{"arch": "mobilenet_v2", "model": "image classifier", "dataset": "microscope photos of single blood and bone marrow cells", "train_examples": 194171, "image_size": 32, "crop_scale_min": 1, "horizontal_flip": true, "translate": 0.12, "targets": ["smear"], "num_classes": 2, "norm": "batchnorm", "hidden_act": "relu", "depths": [3, 6, 6], "kernel_size": 3, "stem": "single", "expansion": 6, "widths": [40, 80, 160], "loss": "binary_cross_entropy", "init": "kaiming_normal", "residual_init": "none", "optimizer": "soap", "beta2": 0.99, "learning_rate": 0.0023, "beta1": 0.95, "shampoo_beta": 0.99, "eps": 1e-08, "precondition_frequency": 32, "max_precond_dim": 512, "merge_dims": true, "one_sided": false, "adamw_lr_other_params": 0.0019, "max_grad_norm": 0.5, "gradient_centralization": true, "max_steps": 13000, "batch_size": 128, "epochs": 8.6, "lr_schedule": "wsd_sqrt", "decay_fraction": 0.4, "final_lr_fraction": 0.1, "warmup_steps": 390, "weight_decay": 0.04, "adamw_weight_decay_other_params": 0}
Rows from block 11, named by matrix and row number. Each number is 128 + 32 x the weight over its row's rms, rounded and kept within 0 to 255. All counts start at 0. Numbers have three digits each. After the name is the row's rms in percent of the matrix's.
# convs2: project pointwise conv (model.blocks.11.convs.2.weight, 160x960x1x1), inputs 320-479
convs2.57 081:089165078111101078089123120136178111113150098133138195121091155076119102161138074132071089058091176167135099093209166039130121105151114099145100132090163158082185087174128086130086095132142096125140176174143075143156103112141074127124172151153134130066113102079166140141172140045077151082107140141094074133126156115064147134091144112082091141143146103152139115111088151090136131173094108158146156191076070163119092114075084123152136055123062075109193039072096130163157117147161114
convs2.58 091:168110130149100116145136091124200097093086143096171118134114106123104139104212118082106116079167141106124088101087112088090135106115141158144108109084100120232144121153091088117110132108103134120108154128154138138101116092126134071083130150120117144181162138126130104084132146129151179088100110106110131120157159163125092083084115149091124130079147110128045086101171091108098067127169153143111127070100122179134161159139140134135196052105160179156138039086131142107137132128134110
convs2.59 103:115053140170121165137071151091169149154061154144154162138162130115117110061139115129132052108096144155111059129176175119113111129084137171165156158147083174085164087136111107100170114151138121048083101103168155127130147136132189153138147126151136175155128153134134102092152159165189134172102062093185149152049144140133116156074088146123187127042165140167133135133155182104123124122124113162132188069112162143141120166102153137138163129109135183147067084150149166110087146063122117
convs2.60 088:107106112101110098122102111112131161083138120113124106143157128087106071133081161164115109198031188187185117154118175117106116154162121124196199156127120158074137166132180089138152173099121127130091120103139100126141092144148121159077195124128177094090094147112148095142099129181155128092064102123162155116145164080107161167155086124060166097103138125154153103100128131136075129137089110136163165127176111149095167079116120109163093180081154086132128197126135104122092132139132109
convs2.61 104:145106126117115130106107123105149097141062121136157135073090154096119106075110085122125116096142146137114097104118163112109068086031116122152091073131127177139100070179055090100089113150163125082110161082180176154128135194158133099142142068165185071154155088134184115098095161106110108103117100082091109126085175150140135066072102119140067095095156118186060148110117113098111105155156126153158118109069143120115121124085101115156077135129134181096075065114106126096100123091189096
convs2.62 112:138183144079147072143164104174110158138132137163114132141143122107167157174115138162118176133126108101136177157064119111160159150164139095093144123145177127136137157097164115159161119095137112204181129181106117104160151139112134137115094160106112124101134134148109108186097123100106110120113185168130129112193076133147157147200105098187119075181120116078166119141122097110143125138144134091120144171140144153144144147150128153104067161070108074143159097186124051127169153197103145
convs2.63 103:134092122126128089153092176109090133132084120177135130168193165149126087061093170156118117130102132144161146175112129181090116196082119077148219173125083158101095077118125109098169154079112120080069133135141124110118108154125167169123158115135147168172168162135127132140078126147141113149140083095135149128024144093129151174102134197192207090117108169137180162130135143134143162103115129139134191087146138087112085140072140129148065159088085157133072124164154081077087115087128169
convs2.64 141:153163155151171152109147163137098124150144171157082111133087142169154190134146102102163166133166083094100158098176108130164150116127182146094079119144158098168150128068128157136138141155102156142169089147066195105083134128080143167167080149077105096184143106169073166136168093126159142152177172160124143170149091170148136096126169131150101152145102157084130112166158142185161148076194181087118096118147157111162130158130157171068131129142192165134142146114159143139161173157090162
convs2.65 083:125124102093148092123150119155162123090130140142140150055094103147083080126096109203130154188083129143086137103201068132140075120147119106161074091079146119086067111182145164119112123146168134137144177125158121106191156097221079103090102128154143118088121100125180147101109195075065130078111114159114094105148142122076151072129148123062091110116187117189172146136090136158070171123088091130118112144097115136153114135151096113123136071141074097136167147108111110120118110118150131
convs2.66 147:137151169159145157169172153162118171130166162115078123164152101147148148139177145153160152161138099109156133165094114136121144153174139149083146162177119093166186158077153128146152157136069129149112082167064142159095132129070149140147120172069103171148142153154064120163153067190159130149142140179155163134164066134152137145175143152159146129138092113056152130162167162130143136068144143075101142167157175152141170138152175133070155149136167142143146139147162141169134172141072140
convs2.67 105:092041079151084130102103111084126125171077084142182140082158152094103137095107148135106102112139170159163105166116099126069126174102144087153187170098062112111112115141105100146127150123124114068075143099134136119123167107139138150132171127119173086151153136105153131166126160126124121126138056092116130120076147131158121147150109111121147107134173148188128133097124150087129103115148099152104154127128114114106139123128079134167074146116099108083096133127130111081047097119177102
convs2.68 080:165189145106165149167158116145090142115158164111139114130103147182087112175133119153162132161126120112097119130090063133133111096149161182145118067147149058127167103130168143156132114147120143180146126128104205140140134149083113165139090078090089101202158113187084141145129097131158142114138163168088093117192093141128173112161161122127093121150117145110147081148104128069127119074143148093115170144154202167139117181141157147107145124147196193100118146136104118137161127141080098
convs2.69 100:138165158103109103113158104130124182112139168106141108189198084079141166169168185130138118147139090123170148189121144135090167181187097137120190181124091126095124142103122125127122160093086115128112109146114090126119091038106153147113148166118070158079075199148097118197104106181154132139142136113157152075095139065083091199154105148122149136163111121129162113120180118089125090089111137133100152147165157198163161092146149132103081208111137074117139098127162092159139138182105118
convs2.70 099:129106126148139159047123184146152075170129118172129178160119127184178163109149088123130064076093148132146141152209095197089213131178154195116116158117106124079103155146107162049159165138140085125093138096144187087117109125173124118140104151151122062153168106145149161136096145147119119171170091066098129122091140122124116133141080157161112162073178161140127147169138131129144162146082164157117103099154135180127111150137086167122125086200108147102072163116165124151097153224147158
convs2.71 088:109149090129101089112103073115138146073081069101195126130118173072087116151126137148116070057083108105132135133101183047099142133148097128158141124115142184135121108145097086138091158114186162093116154114145129115197107118156124063134172151159185114096154136114152105126160195106147139124101142109140109124103161111101128133108080112074103091112184109165086135101101111097115066165089110168224127118141081121093130104178063133146085124094118094154148107104103122092130103076169112
convs2.72 086:162147131112132157079193167110157117177170097113106114108127080156097157146082138097133205138179065092151147134184110165171127133130179098108147141121174110147081092135102157120163134154103143150173091146141171108086127094110162131128100121097117116124136161114104197112163092120111096108136174151095088121176086108136093109150158100158110125186148213116149167157151147124115177152192130159129115135098116113153089184148098118109078135135122109107153173169132084127148079183102133
convs2.73 106:175178108153177167153062155173090123145114108170106155159180154173146120147116148134109085189094109108156135126135123191117151125140159181104167101111128131100121077128146175083151156163110124180146136107085125113114145101118130148143082063110103179109171175113120179077128081176150108130172166070159120190113111093120153187089129195101195148118122126102133135114120179182142170107112168068119194077126106086117123091119118173106112181145080130136103181147114130150188126106085146
convs2.74 090:053144103162078112058134196104198119127118128147120137080031123129102104116057078116104122113110134170068098061160153180104076067123104152168057066071139162107119106138084124146096103129131122108139132103128105139201077171167092140179171142150106113105133093107139133138126133090089157171101132124095114127092174124138108071109095090111053123105180129137076106130104197137164093108119153146153060071087099113094120117120140142134080065125102130148117121097067129136125094127134145
convs2.75 097:100127121160154119117125198120120102138070162196113171098075164165139155131127076105082094149134126112094184060137127163088127050102128184112084123114114146147112160090157151158126122169129202135121113093105117182133096149110118174134102096150134066136198077113114153061156133142136224159138138094156185162135112110158145109064063152126110148076138139159127188108123178124139139145159193112107111078109117136186132085137135206109113126129117120175103173140120149154134171098132149
convs2.76 090:190113101094136130161209084145117115107138116084118116128181163083106194124177183172102202180187128110095106110085108108139098118123154115093144130103147130154099119080166135105093128181131162126172124166075196122143121099108100126097072106130120144184141140081091113139132141079131168110154132189133118069159049077114134145111165144128142092127104087137184122115114111114108149122146141106163150151129111136152159152091096088095140134127167126149159087149117112123129116176117108
convs2.77 093:103126135089135099112166156095099141162109142175126116145149168182139144119134149101121149111158061110106175082054127203151174095131171095115119094133140163196127189142125114111160091116122123093144137148123128114123138157098150124111104144133123066159170182138122096103140131128165128136135136109128146171149109138172109129147142149164121076144098131110144121094093137118119148046171140132155129090141134113103118124146134167108044160052161140179146195121116057125107168155129143
convs2.78 102:160100146144106120119081158095168091156080159156167160057137129164144132087088141131137086097066149152137115115192114193078149122116150175150150094104090145102128124173138113144094149127154134117072168106152186132133154106168166111111107083154184136112255144150142156076183164098128130173164101069114130142097115087143155117063082163100139205073177170156100165139108160151164150153082129176126095081100153153176106058163150148127159128195111139122088130135139177152085110170143157
convs2.79 090:113119100102096065086104084135139105118092088109164087108137115150082120127135116128103149093144125126140142112149119171176128113105167051121142122102151143147085130151094089186100128088193138140139158091174082097153090095140090112093134098175180082094122145086181114157121186101086154118101143122061081108167139169087143094135109083133114111087125153164115148088084050088089074170135122185177147171138047113091069132173100101152094151126097082122105086119077058132139072147182134
convs2.80 097:138156134077093165157125079168153169093150122067168072172172128123104089184128151188136109140135131116156087177096118097165141138171126087154162137128143137127160135140146097139157114114177098148155168128140096128159170112163125087096131123159161160082077165130162089169110157123104076091078145141155088057175150045090107126162165082067134119179162110156163138147136089090056089113107055123161208176165124172122118124155092083119152104085089110071173102145126107126155099131157058
convs2.81 110:080070116084066107155182092106114100090212132094102114145081106062080152134131138156136179156165129151131153119140142054185088123136110088127138127122169147100119133145164087123129105118125118132183122142148101134125115127109084118087159169143108110099059123090138071140088119098069126102064128215142139094159185085055121142129177089115100167160103101146147139126133119145117097115109038151132109175090103140127135128102124086150169152109135107076183109121114138109093132085142088
convs2.82 089:109115113101092100141102107100131080104125123104152167094115125114099132149102122134108105132130147123105123100134142146094094105076158104137143108112082157092100101162121106128104128137178135098117181113156116142136112149160087073094118088164172090145121130086166118072104200124120157092138102127100132096119151066092133110049069136117141150134139115155144167100117099123105105146147131141126151113108114067097108118102135114146130107128091139099127152078124142158079088073204107
convs2.83 085:167134160211040166108063108138096088108173151117191135091127079156064099130131145108177095113151076077124145128134112156134109121150111158102121099110139111169096105136115088161118096147130140172127166091111129206121135116164095133167099172108144185134149157155139159102171131149095093157133130142112143153158105132106096132131102140086114186108115118173131158137150217139140056079087078132106133122060155141123104097156108166073126104186175179094092110097131220109115125088128145
convs2.84 112:113127119158117127179050136115122129083078117094155167137175117091087106100129153157114093183061143165168101127168124127080091123114111130172160134112101134064110106181140111120146103087132080119093148128174128112113111119143102170105163107170117155084093133099165111087155128165136088143104113052164136145086187070114127142093086148102162170080138124165146133088132197108132117170037141144086177084079120141094128109099110122175181150149106110100078154107095174143110132064150123
convs2.85 074:142100100160117150099134157114107093162156092144116093170137139145134207166141121102127166125217129123160124126161047199156141112151144135137155112120129061164112160115113139117149171119092168072159091126129108089065162108113163152156062178140117082176163136137124158126152086127127181132157141132126137163144117181132099140150189132106146161153082137113138093142133148217174141134158128110079107131147142093099120120135131145070175148151189186155142126139123135134087104210093164
convs2.86 116:128113154165146155142139142095122137149124170157094134112189109172171126070143174171125148096129107145124126173123097160115166155141149171123155168148104075190169137089102140126146151151086116079136100151085164136094182149095180151177145163086095184178172154129068120110171069151164113160155120138179159148100102202216137159106214187146160121104091139079153098110139171134150170099128173074084161116123143133145161142127153171111152120148153198185131128149172171086110180120059109
convs2.87 089:099077100166152162138121195116117104157049120186145093132141149142138115091143155178106102125107147129151105119129152220081136114109102116126161122127059149118152140123183117144135133120152138062088130100146103111140092128152168121169125132139186143143138117094129134151146122116128167199193081065148157177032111162203179130111101148166159148076154156089160148113118173122176182170113147127154136112106076135120121145098114135127128170144098126158078145119105192138069143099121196
convs2.88 086:117135193106080160161189062129087119112192118096154109133149065098073113148151143134158153125126114085123168161132141117138123163213158124084140184167101114073134162098159109188135098141124189169121127144120155126099055133093165091094119164089116152183101154166125117137068133143121111138078092164163090115172101080101096148153111142078119165091076133108150157118173080049102093096138120130132139144152201150116104109188136112141182102144149143115151109085173120155135111078150141
convs2.89 104:120063131111151080103133183119061164096124090134150111149145151104101101097073094203151117207107176149129110150124061173117120167071102099116143157143087108064108132157152151160149136104139129079093116097123095123134092102124128139126099081112177108118083135135126145127101103182126141140160067133129116155087129092177145164100125144203135125116105170151146133119141146102140155146082129138117163159183139130140118171109106076135112210131100081100077168144124081079088137125135164
convs2.90 085:112129125113156073181179162136102085129165126148154092137172171165172137138108144194126193117147097096133151142093124156122110127124147106075162132138158127178134096120185125129146151106156143130147134115110142162154161061166161094166093142165153107128163153128140107162160137157119104137156131175130119160135047133147227134124178117156122127112099133132142181142118175117139107106170123114162129173159137117124106127054130110064209125144152087086125127200128157124153139190107155
convs2.91 089:099085062144113100109120103128155099104127087102138117111095156111138146110112118149098139115157178194084097101081147048140115100087076095183127075098148144122075114180147154071091104129135120118115124105150091111130095054139109180084175103149090141110171097078157115121097129108109080108124090124118111089139158116095139155122129119117160131100142127166161142121080123136123123164122091118122111152111059092087113112104081116175122146143098075060128129141055135127098075101115109
convs2.92 121:162107143172152150123079153117130106162095167168156134070086142195128130089148069098147066098132122102101154074166162166059146071102166163134085096105079136165128102161123136125098161182149154082083150095138197158130159120170150093135083121135142137190237100153154150115155149134145150161167082062099115153097131179155111091108124141128116138101150189134041141130141134179148090128153161142137099066064142129153093162117147180123152061170116162152080107147115172111091114143153167
convs2.93 101:121121167095159050157173137145122137131103105109118149146108106082129149113102123147164164242138124087124108146123132158146081123102084105094117126144107143069136090132179148134159116140125138110118138120118066155112110177117124167142082136124133103111065132167117126124056116117127168121165123160137112163091085091136144110122088116193137140094096136123168163135121156120147119121087109114135153148105151078140102101139094084118110225145101074116091184131115059070098097116133136
convs2.94 112:182156101136121132133080109118154091144126137112162156129164172175094153100158163131100106087162147132136190092085111153116076096074112167130149109086159108184092090130152146099111132166143139149173158114137200123091103147138120068112098067161131158160184167100133146011120145149088190131127172067124174097161143144097155122057108148086166151091155094160090154081114124116125091124157088123135154067074074092168108104095134170132153093148126162124155147138099162114192096088148163
convs2.95 085:117138078147150111175103141138095115096135105090128134106140171113147105081161124164104084150066179143169103157178147117076106148130092141126124120093101131027147104134112137122112121141161116110097131096144111137128155147140138107123158101135151183054140116091170120069075168177101104162138116052113122109096147075121147138090125124092162141139101144153103105115067158112133121177022145126182187107150070088104123137110110098157143131162085079153131105149097176174124074098145120
convs2.96 092:184119158190146118137175151145128122108148103146108115151160136153143141152133131092153138165104133155144107120118079145129136120163092171151126115153139060115176109089160170146141124131124168136131105125080111148084182127086176160155129149094111142051215139162093159140142099134139119153171134147121133180106093116134146155185163142088139176151147115105103079153144203131146152122103172057107182124189144142177123127132117112114185105174130090091126150157158186093124132166097153
convs2.97 105:096156147172102131076103152124161174186111160189123092132140136127139097181049158147137077093091118074155163147151123173125171147193133171118127152159095127094167153128077143125192159120163092162102132074107132118125089080131146164179098187142128131144170147158135166132152156097120092182154116109131123156143102119127136110186090104113158130152147156113148134170128154141171152136116111137141101098163159153138150109146148214084090094158107094163131120111162167157140113127139170
convs2.98 087:114132140104158100149148163160074151079106079125119178141130130163119128141120118169123093162115129142128097109153133158136126125109113123134111125119198110103078151108176184175101130089140113144181123167142083103119128182102050125080131046153116143093118108155120124116100129165111152110189191076144090139115166173094149103151146114129140099163081126142168179135155117090142092142115147150112122097156174117092089115140116075129105194104084079148137100113142077134196089109111089
convs2.99 092:127112160159143150213100177121093104121110147180057158139145130149189124114134154129134122171102159125160108140111154220122149153127146189078150134140130116101150111063159120096153180153107112136124097169062152189120118173076156142139111117097084168149157151143098132106159078171120132132160120127159179095086079139176149172124151182159167181110074156114171152151155161150135126142101149086122142136133136095115133176114161127088178193166107151165095151166144208108137167170088142
convs2.100 092:122106155154131155105061181087077093164072138135106189098143089118139110123088110062152082147111142100117129115145148196058125103091151144091136099137089138084147094121157171137153109105111169122093087081139130146146111172108161138152135076150114109133080146152121156066180127160144142179177094085130122157073166085164095107086062157129156164051092160126079180151126164125165073129121152129095175084100154114110088104131134147165116190151082113153087204101122150149080119112103163
convs2.101 103:134149141103121130130200106147111189124189114119083119163156101140138130181098171141121180140180134145151145189094099089183134189169110106116169183164146086157147170076160102150178142130092132165158091181101128118084117131102124165129154188078071129122060151126088108196129096109101132123100124218144084113204121144131099164205181109196127118153077123095181124125125126120095156111184115099107134221146126141118133195143119095110148116112150149104209140125145116147132131164102091
convs2.102 129:167164151141175160151151165163117145160142168155086105137136129137176185162151139130140173201157090094113144133153099158125140135133155168105123146138139091128147138071182167147150148150091146140142081166086159127100112125079159172148083105082128109154126139142076166108149078166142163124156155162146136186138071133184149122133167151196163159166099149067144114145166177196141165089141175078100134140126144108171143139158163128076153177143157120123132184145134135137152160203068156
convs2.103 070:084136094169124126126129128146119169143107106135082163096073080115105124185118099084105099191095136120161102121127181179072186107155128110158078100070116177121085126129136169128133061145122140114106102097141087140166149168148103135122149127143112092080126101077166116096121134132104096144182131170155094109144118073118088093127136129142095143102119151109111116128092144112132120110133132117146154119122066139081096080134085141178162138137095146113103168103118153154116109150137145
convs2.104 093:162167138083101175124112097210150057138133112129126098178147182151098150150095137177143167152192153066093208128119160117170121124134186127108172096142159101145118114105169112135123135181163148162160146132133115092105126075131102109083042112099161089163159131144114140098166163117126156084078167112141114121152084142113183151111144099111173093159117114124131118148121121112091157151213147124176162107166142090079141162132109133106044157089163169142117159182111102153170135070121064
convs2.105 084:134072122159067187167120089080144079164076183161130176087136075083120148124134129098135052134130118154139117143164172114078161115137176127142119092149072176097152121131076140129160078137120158079055137104128207147117142134130132128162153139117109159195062137149157121113101106109144079122072073078150160094089143124123075105116112146083139158111153113138079164117105167161131086120142122114149145107087150124139102115141137099129189115143165205192065084141126208116118137077160092
convs2.106 087:132152186112162110161125117083126126096128175143078140122117053134175207150181104073146158140167122082139153134133132177113133151085125158090094129128155094119142103087206164131145166139137134145113102170093169153118119120079114136091107141078046139183096153175098140125098084174163188160156155095152144120111108146115054114092128162156111168188118151108084124135185132129127116123161142098111112142120183122204135094130199131119180168165142129173140189127153127105155160125113148
convs2.107 091:068177115173160100080133169091106130189133148212115159085074117175146145118123098045102129032111164120109218115195126157150138115152164175129087111066163139138114142111108116122115170158117103152164151132124127118101136133098155100130139099105090160068203077114111182125162106089118127201129167090066141172116146155141066121085090101146063125063120187110068133139132105178189171148145183139151064088119112152155135101152168180139115050172136076153099125106134154133168170171139197
convs2.108 122:139091133135136135183172167155107158154145137160085117154143098110149152170146153170106193176144109098145140157172090146106144155157148144073141161136101121129159163051177128146149117169109150109110099140093122123103126102101142188162093139074115107163117134122065145162111106124156138148163095163160166160126109144144162164162167179202149140164109172066203148129128174169154183092156137081081141159142112164168148165169148141073131190131166141142142167131119104088083156160077161
convs2.109 111:178153135094143132166176110170118141109173121127115109151165140144119160182126159189126193190208097075182144190123126123167140192169133107053168151128163132150119138070195140149160131132105111172173089163088124147096127106061106171124113138084138128133100169129095129145112103171108135103126168164155119097178080124120194169184166113143130136142071103079173120125141135116117130058175110101146173175152141103128135106134133115066133169124169146088180175130153095167160143142096087
convs2.110 101:066074135132124039117066155111187194156095163181125132119093105072143101128152122124134130125051092137116140122133166145085186133161057170167102140155096128069139153167120095117158126105103129107068109083162097103145094147122157130164161160139104117083090124122117101158090128118135151172082078117142142193106141102155140160196052134121141096181159120131129118131122166113159119081094055164116098135160130132142211081146126156141116178097080093089134104095121136155091165128126197
convs2.111 113:085124105148102071078113178114116123168115114175142114104085149149172116108039134127118164101124168175107110123148095110155138119113125121177117124122142100135060099166063123114075111124144086130155104089162089070104179092135101137181138114152144076082136111121140171138100138067090130149170156170083074178132140148190139107142106085173079071144138192158128101145117083145188117184127125159137064120120108122145117155138124168155067119127081064076125108117110097085139095201148189
convs2.112 091:161155169128130139148190169172116155120169140156077110109110098186120136182153159122148168113109087078141171117128130118115121132179177163099121101170167132113175167071123146140169161146122145157118097141083121145133100172098144143116124166116065097129162136172089116127151098131134090145160153163145115152146086149111101096168160131166082169173136141098139070208133139180137167145111116071150130123144177143170145127126150119075150126161185162165136125157145175176126151156096143
convs2.113 103:134145181145157154108132146146110141128148164122079105133171127143147130132151187146158150141111140144127107135146097137124118162133161173117152157179111101156191113087115124116171101170066131109118087157116169159143138155103173156144131158115112162139110177171096123111214056131163185150115144137154191150115108136166136174101098144152195117170089136082136110156200199138128158080121174120100145144158202121183188161131160114101106161110145164151121131148177136076126183116082146
convs2.114 089:128136106090087108158137075163144126135168117102169094188072165089122103167112057091112124079062142132095121061101155081143135077196086153151080123156159155061163171146124084116108109133181129147127175133116125127208107105170116110080142145142194091091147081103154093181081176155067109074077126154148116087143120086068158113163161146105121168158179078142129111134096075144081118166067084111154098175186120133101128083139123071118129135137078107105178118143099096196158118102141065
convs2.115 110:122146119138147127092161144116157108177148119139084169109019112150122191121117043075135169126201157138052129056122095130165111048107137123167029066111199122160077133109118130144089117168095136160198125160115122082135149121098097133157147066160088064141093061133104167089134111070095146128137182162079130128135141142134089029112146112163048127149142171111092092156100124175159125159187135114101072150106124093142149174126121131136108131150145164150168138110092122104154115180120186
convs2.116 077:115123135114152152148112063131109156134178112146080165119122054101135214091158137046165123072142132215147133167126061062161099194111162133133131165129157117107128069126080123126136116135065134137142123149115092082112145082111116106136205115155124110131103087126097119130123115136169121088094159174118114092108148169069061193160162103107118123118069115102123177099149079147131090150123136107066096179151134145130113139107116077165129146114120128088065130065162073099123145154134091
convs2.117 095:069143150095117108143074100108163098075139143111131136109135156095113087070166147157123081077072162165145104148103106079135124143142038157149118110156144121099115140128074134102137113074155127133115143104143133196141162154131110100089181132163099192124166142136156076116130127157142125105110121070133211082096171092156140142101102135091113095127155093160095121122125075070076115184080116138122099129075156131076184093113115133166172104113112095108112077095143140142117145128119078
convs2.118 121:150135102059104085163141046156153119065146092084161124141158148107118082139112151144121122137125177147121129119085137078124093142092114055145159133117117157102104122167145096135106087101169124127114172086165060121125114144161110093041132155149154142102078150106180078147093177121104125057078127122132102096135159111082140158124150103088137070121135071177149134099104085087053101168119105163144187131129093103074127101113111063177111135057137064076155117142106066144132094140170062
convs2.119 081:083129081138094110178085118081178163090096099116152110136137132113113070127135151161099101120073181214115103156138111097087132153116093105178175139090089103091098126148118088098152146115127105116110133087138096090151167112122093114126187129136138129093115104091121090129113133117118119100088095125146109120071145105084157171110124166132142104186160118147138106112100108076115117171082091151123151149138076148090124090070088105196150115075108088164087071144119124104101131118111132
convs2.120 101:120114161060108070142092129148128140093100111083178137109135169077111085157146120169171073140081144104124104119060163135097142107127100075158137143161087162076139168188123100165121124101185141127070132069170060127175116119185104109070087106168179139124145118158189083129097178117135105083114089104149096104115131075132181136128117113103131086143142120188146130142137072063087144140099152165158158128173145129085117105156090082142127117086120102093113119143138058150103118107183094
convs2.121 076:075128097079108180153125072140153120133106110083154126098096180054086086105055112181109095102120130153147092143122169063117080125134161103140104134152105125121082138169130124157115109111172110126141217138085160113158145132175077149158114108146175094104106113053157120138071165023112146088053129123147111080130110124099159105148125094098119111062150125163124086076067124097075123135168101105165104076099101087139163145103097099141146143127119123075094102143104126099121092081143097
convs2.122 093:133217112130119151118153106130118146108224135084124045157122136090146129162126104152117163154133131088119139101156143023169115073174141149092134140085193122098136131086165159135104104127154115208201113169088171137134098058125111145156091146137133084101111094111132139108088108136104147129095201131144166099203107126122135121114147071128128176177107089114099130114108117156151107139163125145096122161127119118133126142104152161092148112139142096074170133078115176191238106074128137
convs2.123 095:140123050105113110106171145101162107164117073135131145130065151082128144117121093148070178151201114111084131107144123069148101109105139100108088085091151157146110097153157136078112088142111093101161118126114179139119120135156123137145119099129170115159127064044133124105141138104132123102120134166116124146117139127125167077081148140167083147114168096140115110106033146166141149104183102150151115134077048128142108070108100105110160160127172185099137178124061126144147117119151132
convs2.124 092:163123082129139148103143133143155089132144104128166191075149139150026116183103112144128106113136135167108135112083112129110079078124165086152106114108148154121112119155106114120031107071182111100130180116190134105171120110174080116118151108156149100129089136098179153123139182142087115119141103124099089114127168084097152087127125122127094128099164102175103142123098103168109111145130092131153134152090096144142092099125106083155151076136135118061124119095090116102100084062187116
convs2.125 076:136088067124109132101088110116061152125073104162128175159107138146180087134097093083096121158078139155156074140133068196138107173098129166147102085114079166131127154139121135131115109118127092127105107149139141203077120126137117143142170115170107172111181097082133148122088086147117084106118127143154122121100165141160147157127123133107134099119100179124166087113108128108086123158124164142092104139202074119146115157180074148158086127126111158079068109093110096107125145095142071
convs2.126 109:129181121117146144126177132146139147167182099112113090164124119114156163199101111140139180187201079092130178120141106130188125104160144126115103125106176122136112122097205162115115116118096134171203131128100125111127130130106091187124113171084131099163056114139102159168111094103136138120124192173129149124193077110087161107184154107140118166140129127087140082137128120128119128113162104095122116150163129133150116139120086100079115163146154116085188201147112120154204098176103138
convs2.127 094:128127092102102088098113102096118096063118108110157110111138163118072097122116136128097102087098120131137138164120180067095083145125080093169142141098135174084108139196092096135105097088170114097111148093173081104155096100189100128094151153182159173088066116085199118111060142092104083094099118108156131092105169100081126130101112112086143109089160075200107098089095120129104115150102101160179126102092092114095126089155096126142144115107099057096101127108117106116107110080178113
convs2.128 091:152092163075102116180149138100125129081153137035143058185151130075148111107139142160179143171104154166128110166118084081151102156132106044121164138218132117131186130172123121123140132147100114124121115130126118167121126060150145112094141164146124200122132125159140108179124102101131099068113112142162143105154131067126118174144209142121143120164088082115113188125146089064095122144117107126085143142170187126087188186111147036138154183105151139080123146181173087110120109083149090
convs2.129 075:177089102093088094161084103107155126139079116126159107075134147097132047125108120170122076136076123150141144145107139095130088156120149126142126081094105154115141137176090104104113071103182125090111152077165129112146104132161112098094171047150141115100088130082189128145098148123096133110063091107135075175124180080140137139122115126119151115104164163153154178101045112132087113160109110181123156112062098076082075105132115094172096117117038100125109091149049056071105098046143121
convs2.130 154:155161140171162189088149169155116117187122155196084125099115124163139164150143110078133137110152107105145151111146114178121160103158179199099109133136148105171129166088128166182122151169092160156146084126089172137104117130101130130182112118092102122164174126140091176121159071128123166179180155122096149173148085169170119102134119151148107144143107168091086118157149156173175154100173165073117115123127148135184141144179160183098107077157152171180137158124144160130151171162068184
convs2.131 106:152079126108083133133173117073091061101107103110156073127138173084045098117122130104121147078097182163130111117108149106114114097068104132155140076117139148148108146178102042116098107109153116107105165090168104137145159151176109091122131133169174130155171131130176084146130164108127119085079095104094123105134175094137144137115142132129093097094111121172080193105107090039076110139092128205149144162096126114084126117107092108163093092081125134092111062152089098089072112134169102
convs2.132 094:119174177174149137181117131120058127131156157117087120163174103087167177103162169113171136160138126128167169162123073094158136146143131127117150140163145087171117124097155165132164173124064112132184093156113074135091135102061174154165133152110101156116114185184097149120201089177122133188136202111182148129173125134189081178119134125157201162116046145107137169116182164109156111105126152093065136148126176146100140150116159117130147121153120115084138153116167147103162134136077158
convs2.133 124:138111101073074054101151082155140119088138066069167112117096132107098123126104096144117151155144142135120151109116178085163106123102105085145111093118160172096082124195147096109111066099145117149152179111172082127180086149184076113064135149180153099072093101097178104146056153112062110070097128132096080111155151111068141096147104080102096105141143109176111133099090074088074103164134098170160137162141075111097129129097053064147108153096093049079128148125089068099125072130165094
convs2.134 087:132106107146123162067079135161118175136145151207145129117107116159101135105105100089106088110061135095112144074154164125064162074135148155112122163099119184088168128154084141107158148141143131116094168126131187135162117168151153113169137113178121116104167112088169138101078154116145177142128090068099167135091142134139123139134079155103131069138108175138071148077108104123162163138111114155129111079132099125147212117204139171144087097115074085202066131130147105098114171129140129
convs2.135 101:170139119165178161161068122141081124170098142138157153167220101115136112094158187125122089081144150131205095143137147136087156167098159160101170152141100140168140070126109153048174146128081111059094091109111126125139169193114162130148135159117120192183127188140098124092110094179208131182124116119161143133098128182124088180086113185095199054099096118109116121106134144129160106137165149146112171082115143121140124127064129167131100112108172196180070099165149165095112149093094145
convs2.136 089:104121105097112102109081117136157179061084106104125176151124110131116102140155092070083095072075126200179100114167135096139160128135069121147114158095114108128081134093119091104143119101137080112099103087119107139110137142097097148119225118128099135108141133098131100115138127119127075102100150108134142133115186147116075155151044159077090111179142085106080114116135119071109144105129065111135127118211075121102154041073117133184047122089156099153153094128129113153123135127118120
convs2.137 113:174146154156173141187119134137121155145138173153067158159168096126186171166160157140138146174153097094138136114158122150150139120126117190087168145136156107160145083078166174115153140160074107154150078141085141128088147104077132135173085147077054129128120139156072143118137055203162118143173154158172139150145079134160113165126150139153180153120110176076108152158150171120168132069155163102090168171136165125176149109113175121072147150151140136164165163151163156130169167163062167
convs2.138 095:150118078156063091080065147117143087128052094144156152087114174129137096098092107141108087102091150139139091124204169110109105119087101154162147105101106190091075137176063087102110108096177085120103195063141110136159112119178094114166110110152169144087126094106172162110120175117110091147116133092087116120131147090082143120109029107079121143086172112174099137101118150099148114154087084192158126109114090149111117086099093115137117076149118130130069080080096156104134094130190118
convs2.139 098:146107125134113129142116149123161108185084155160139128080115131137111160104151103078129178124210090105098082104157162128152197099068179094142108069115141120250095078125088131090100132173152102082165111140118157173141187086125105159150114102147143150182162116133130140111175130118191088142155139093099098134109124229126119088067159106131113121133146151112094159146125115155163107135197145154135082132070119107146136176082095161109138094115171173149131091109121107135116107146145128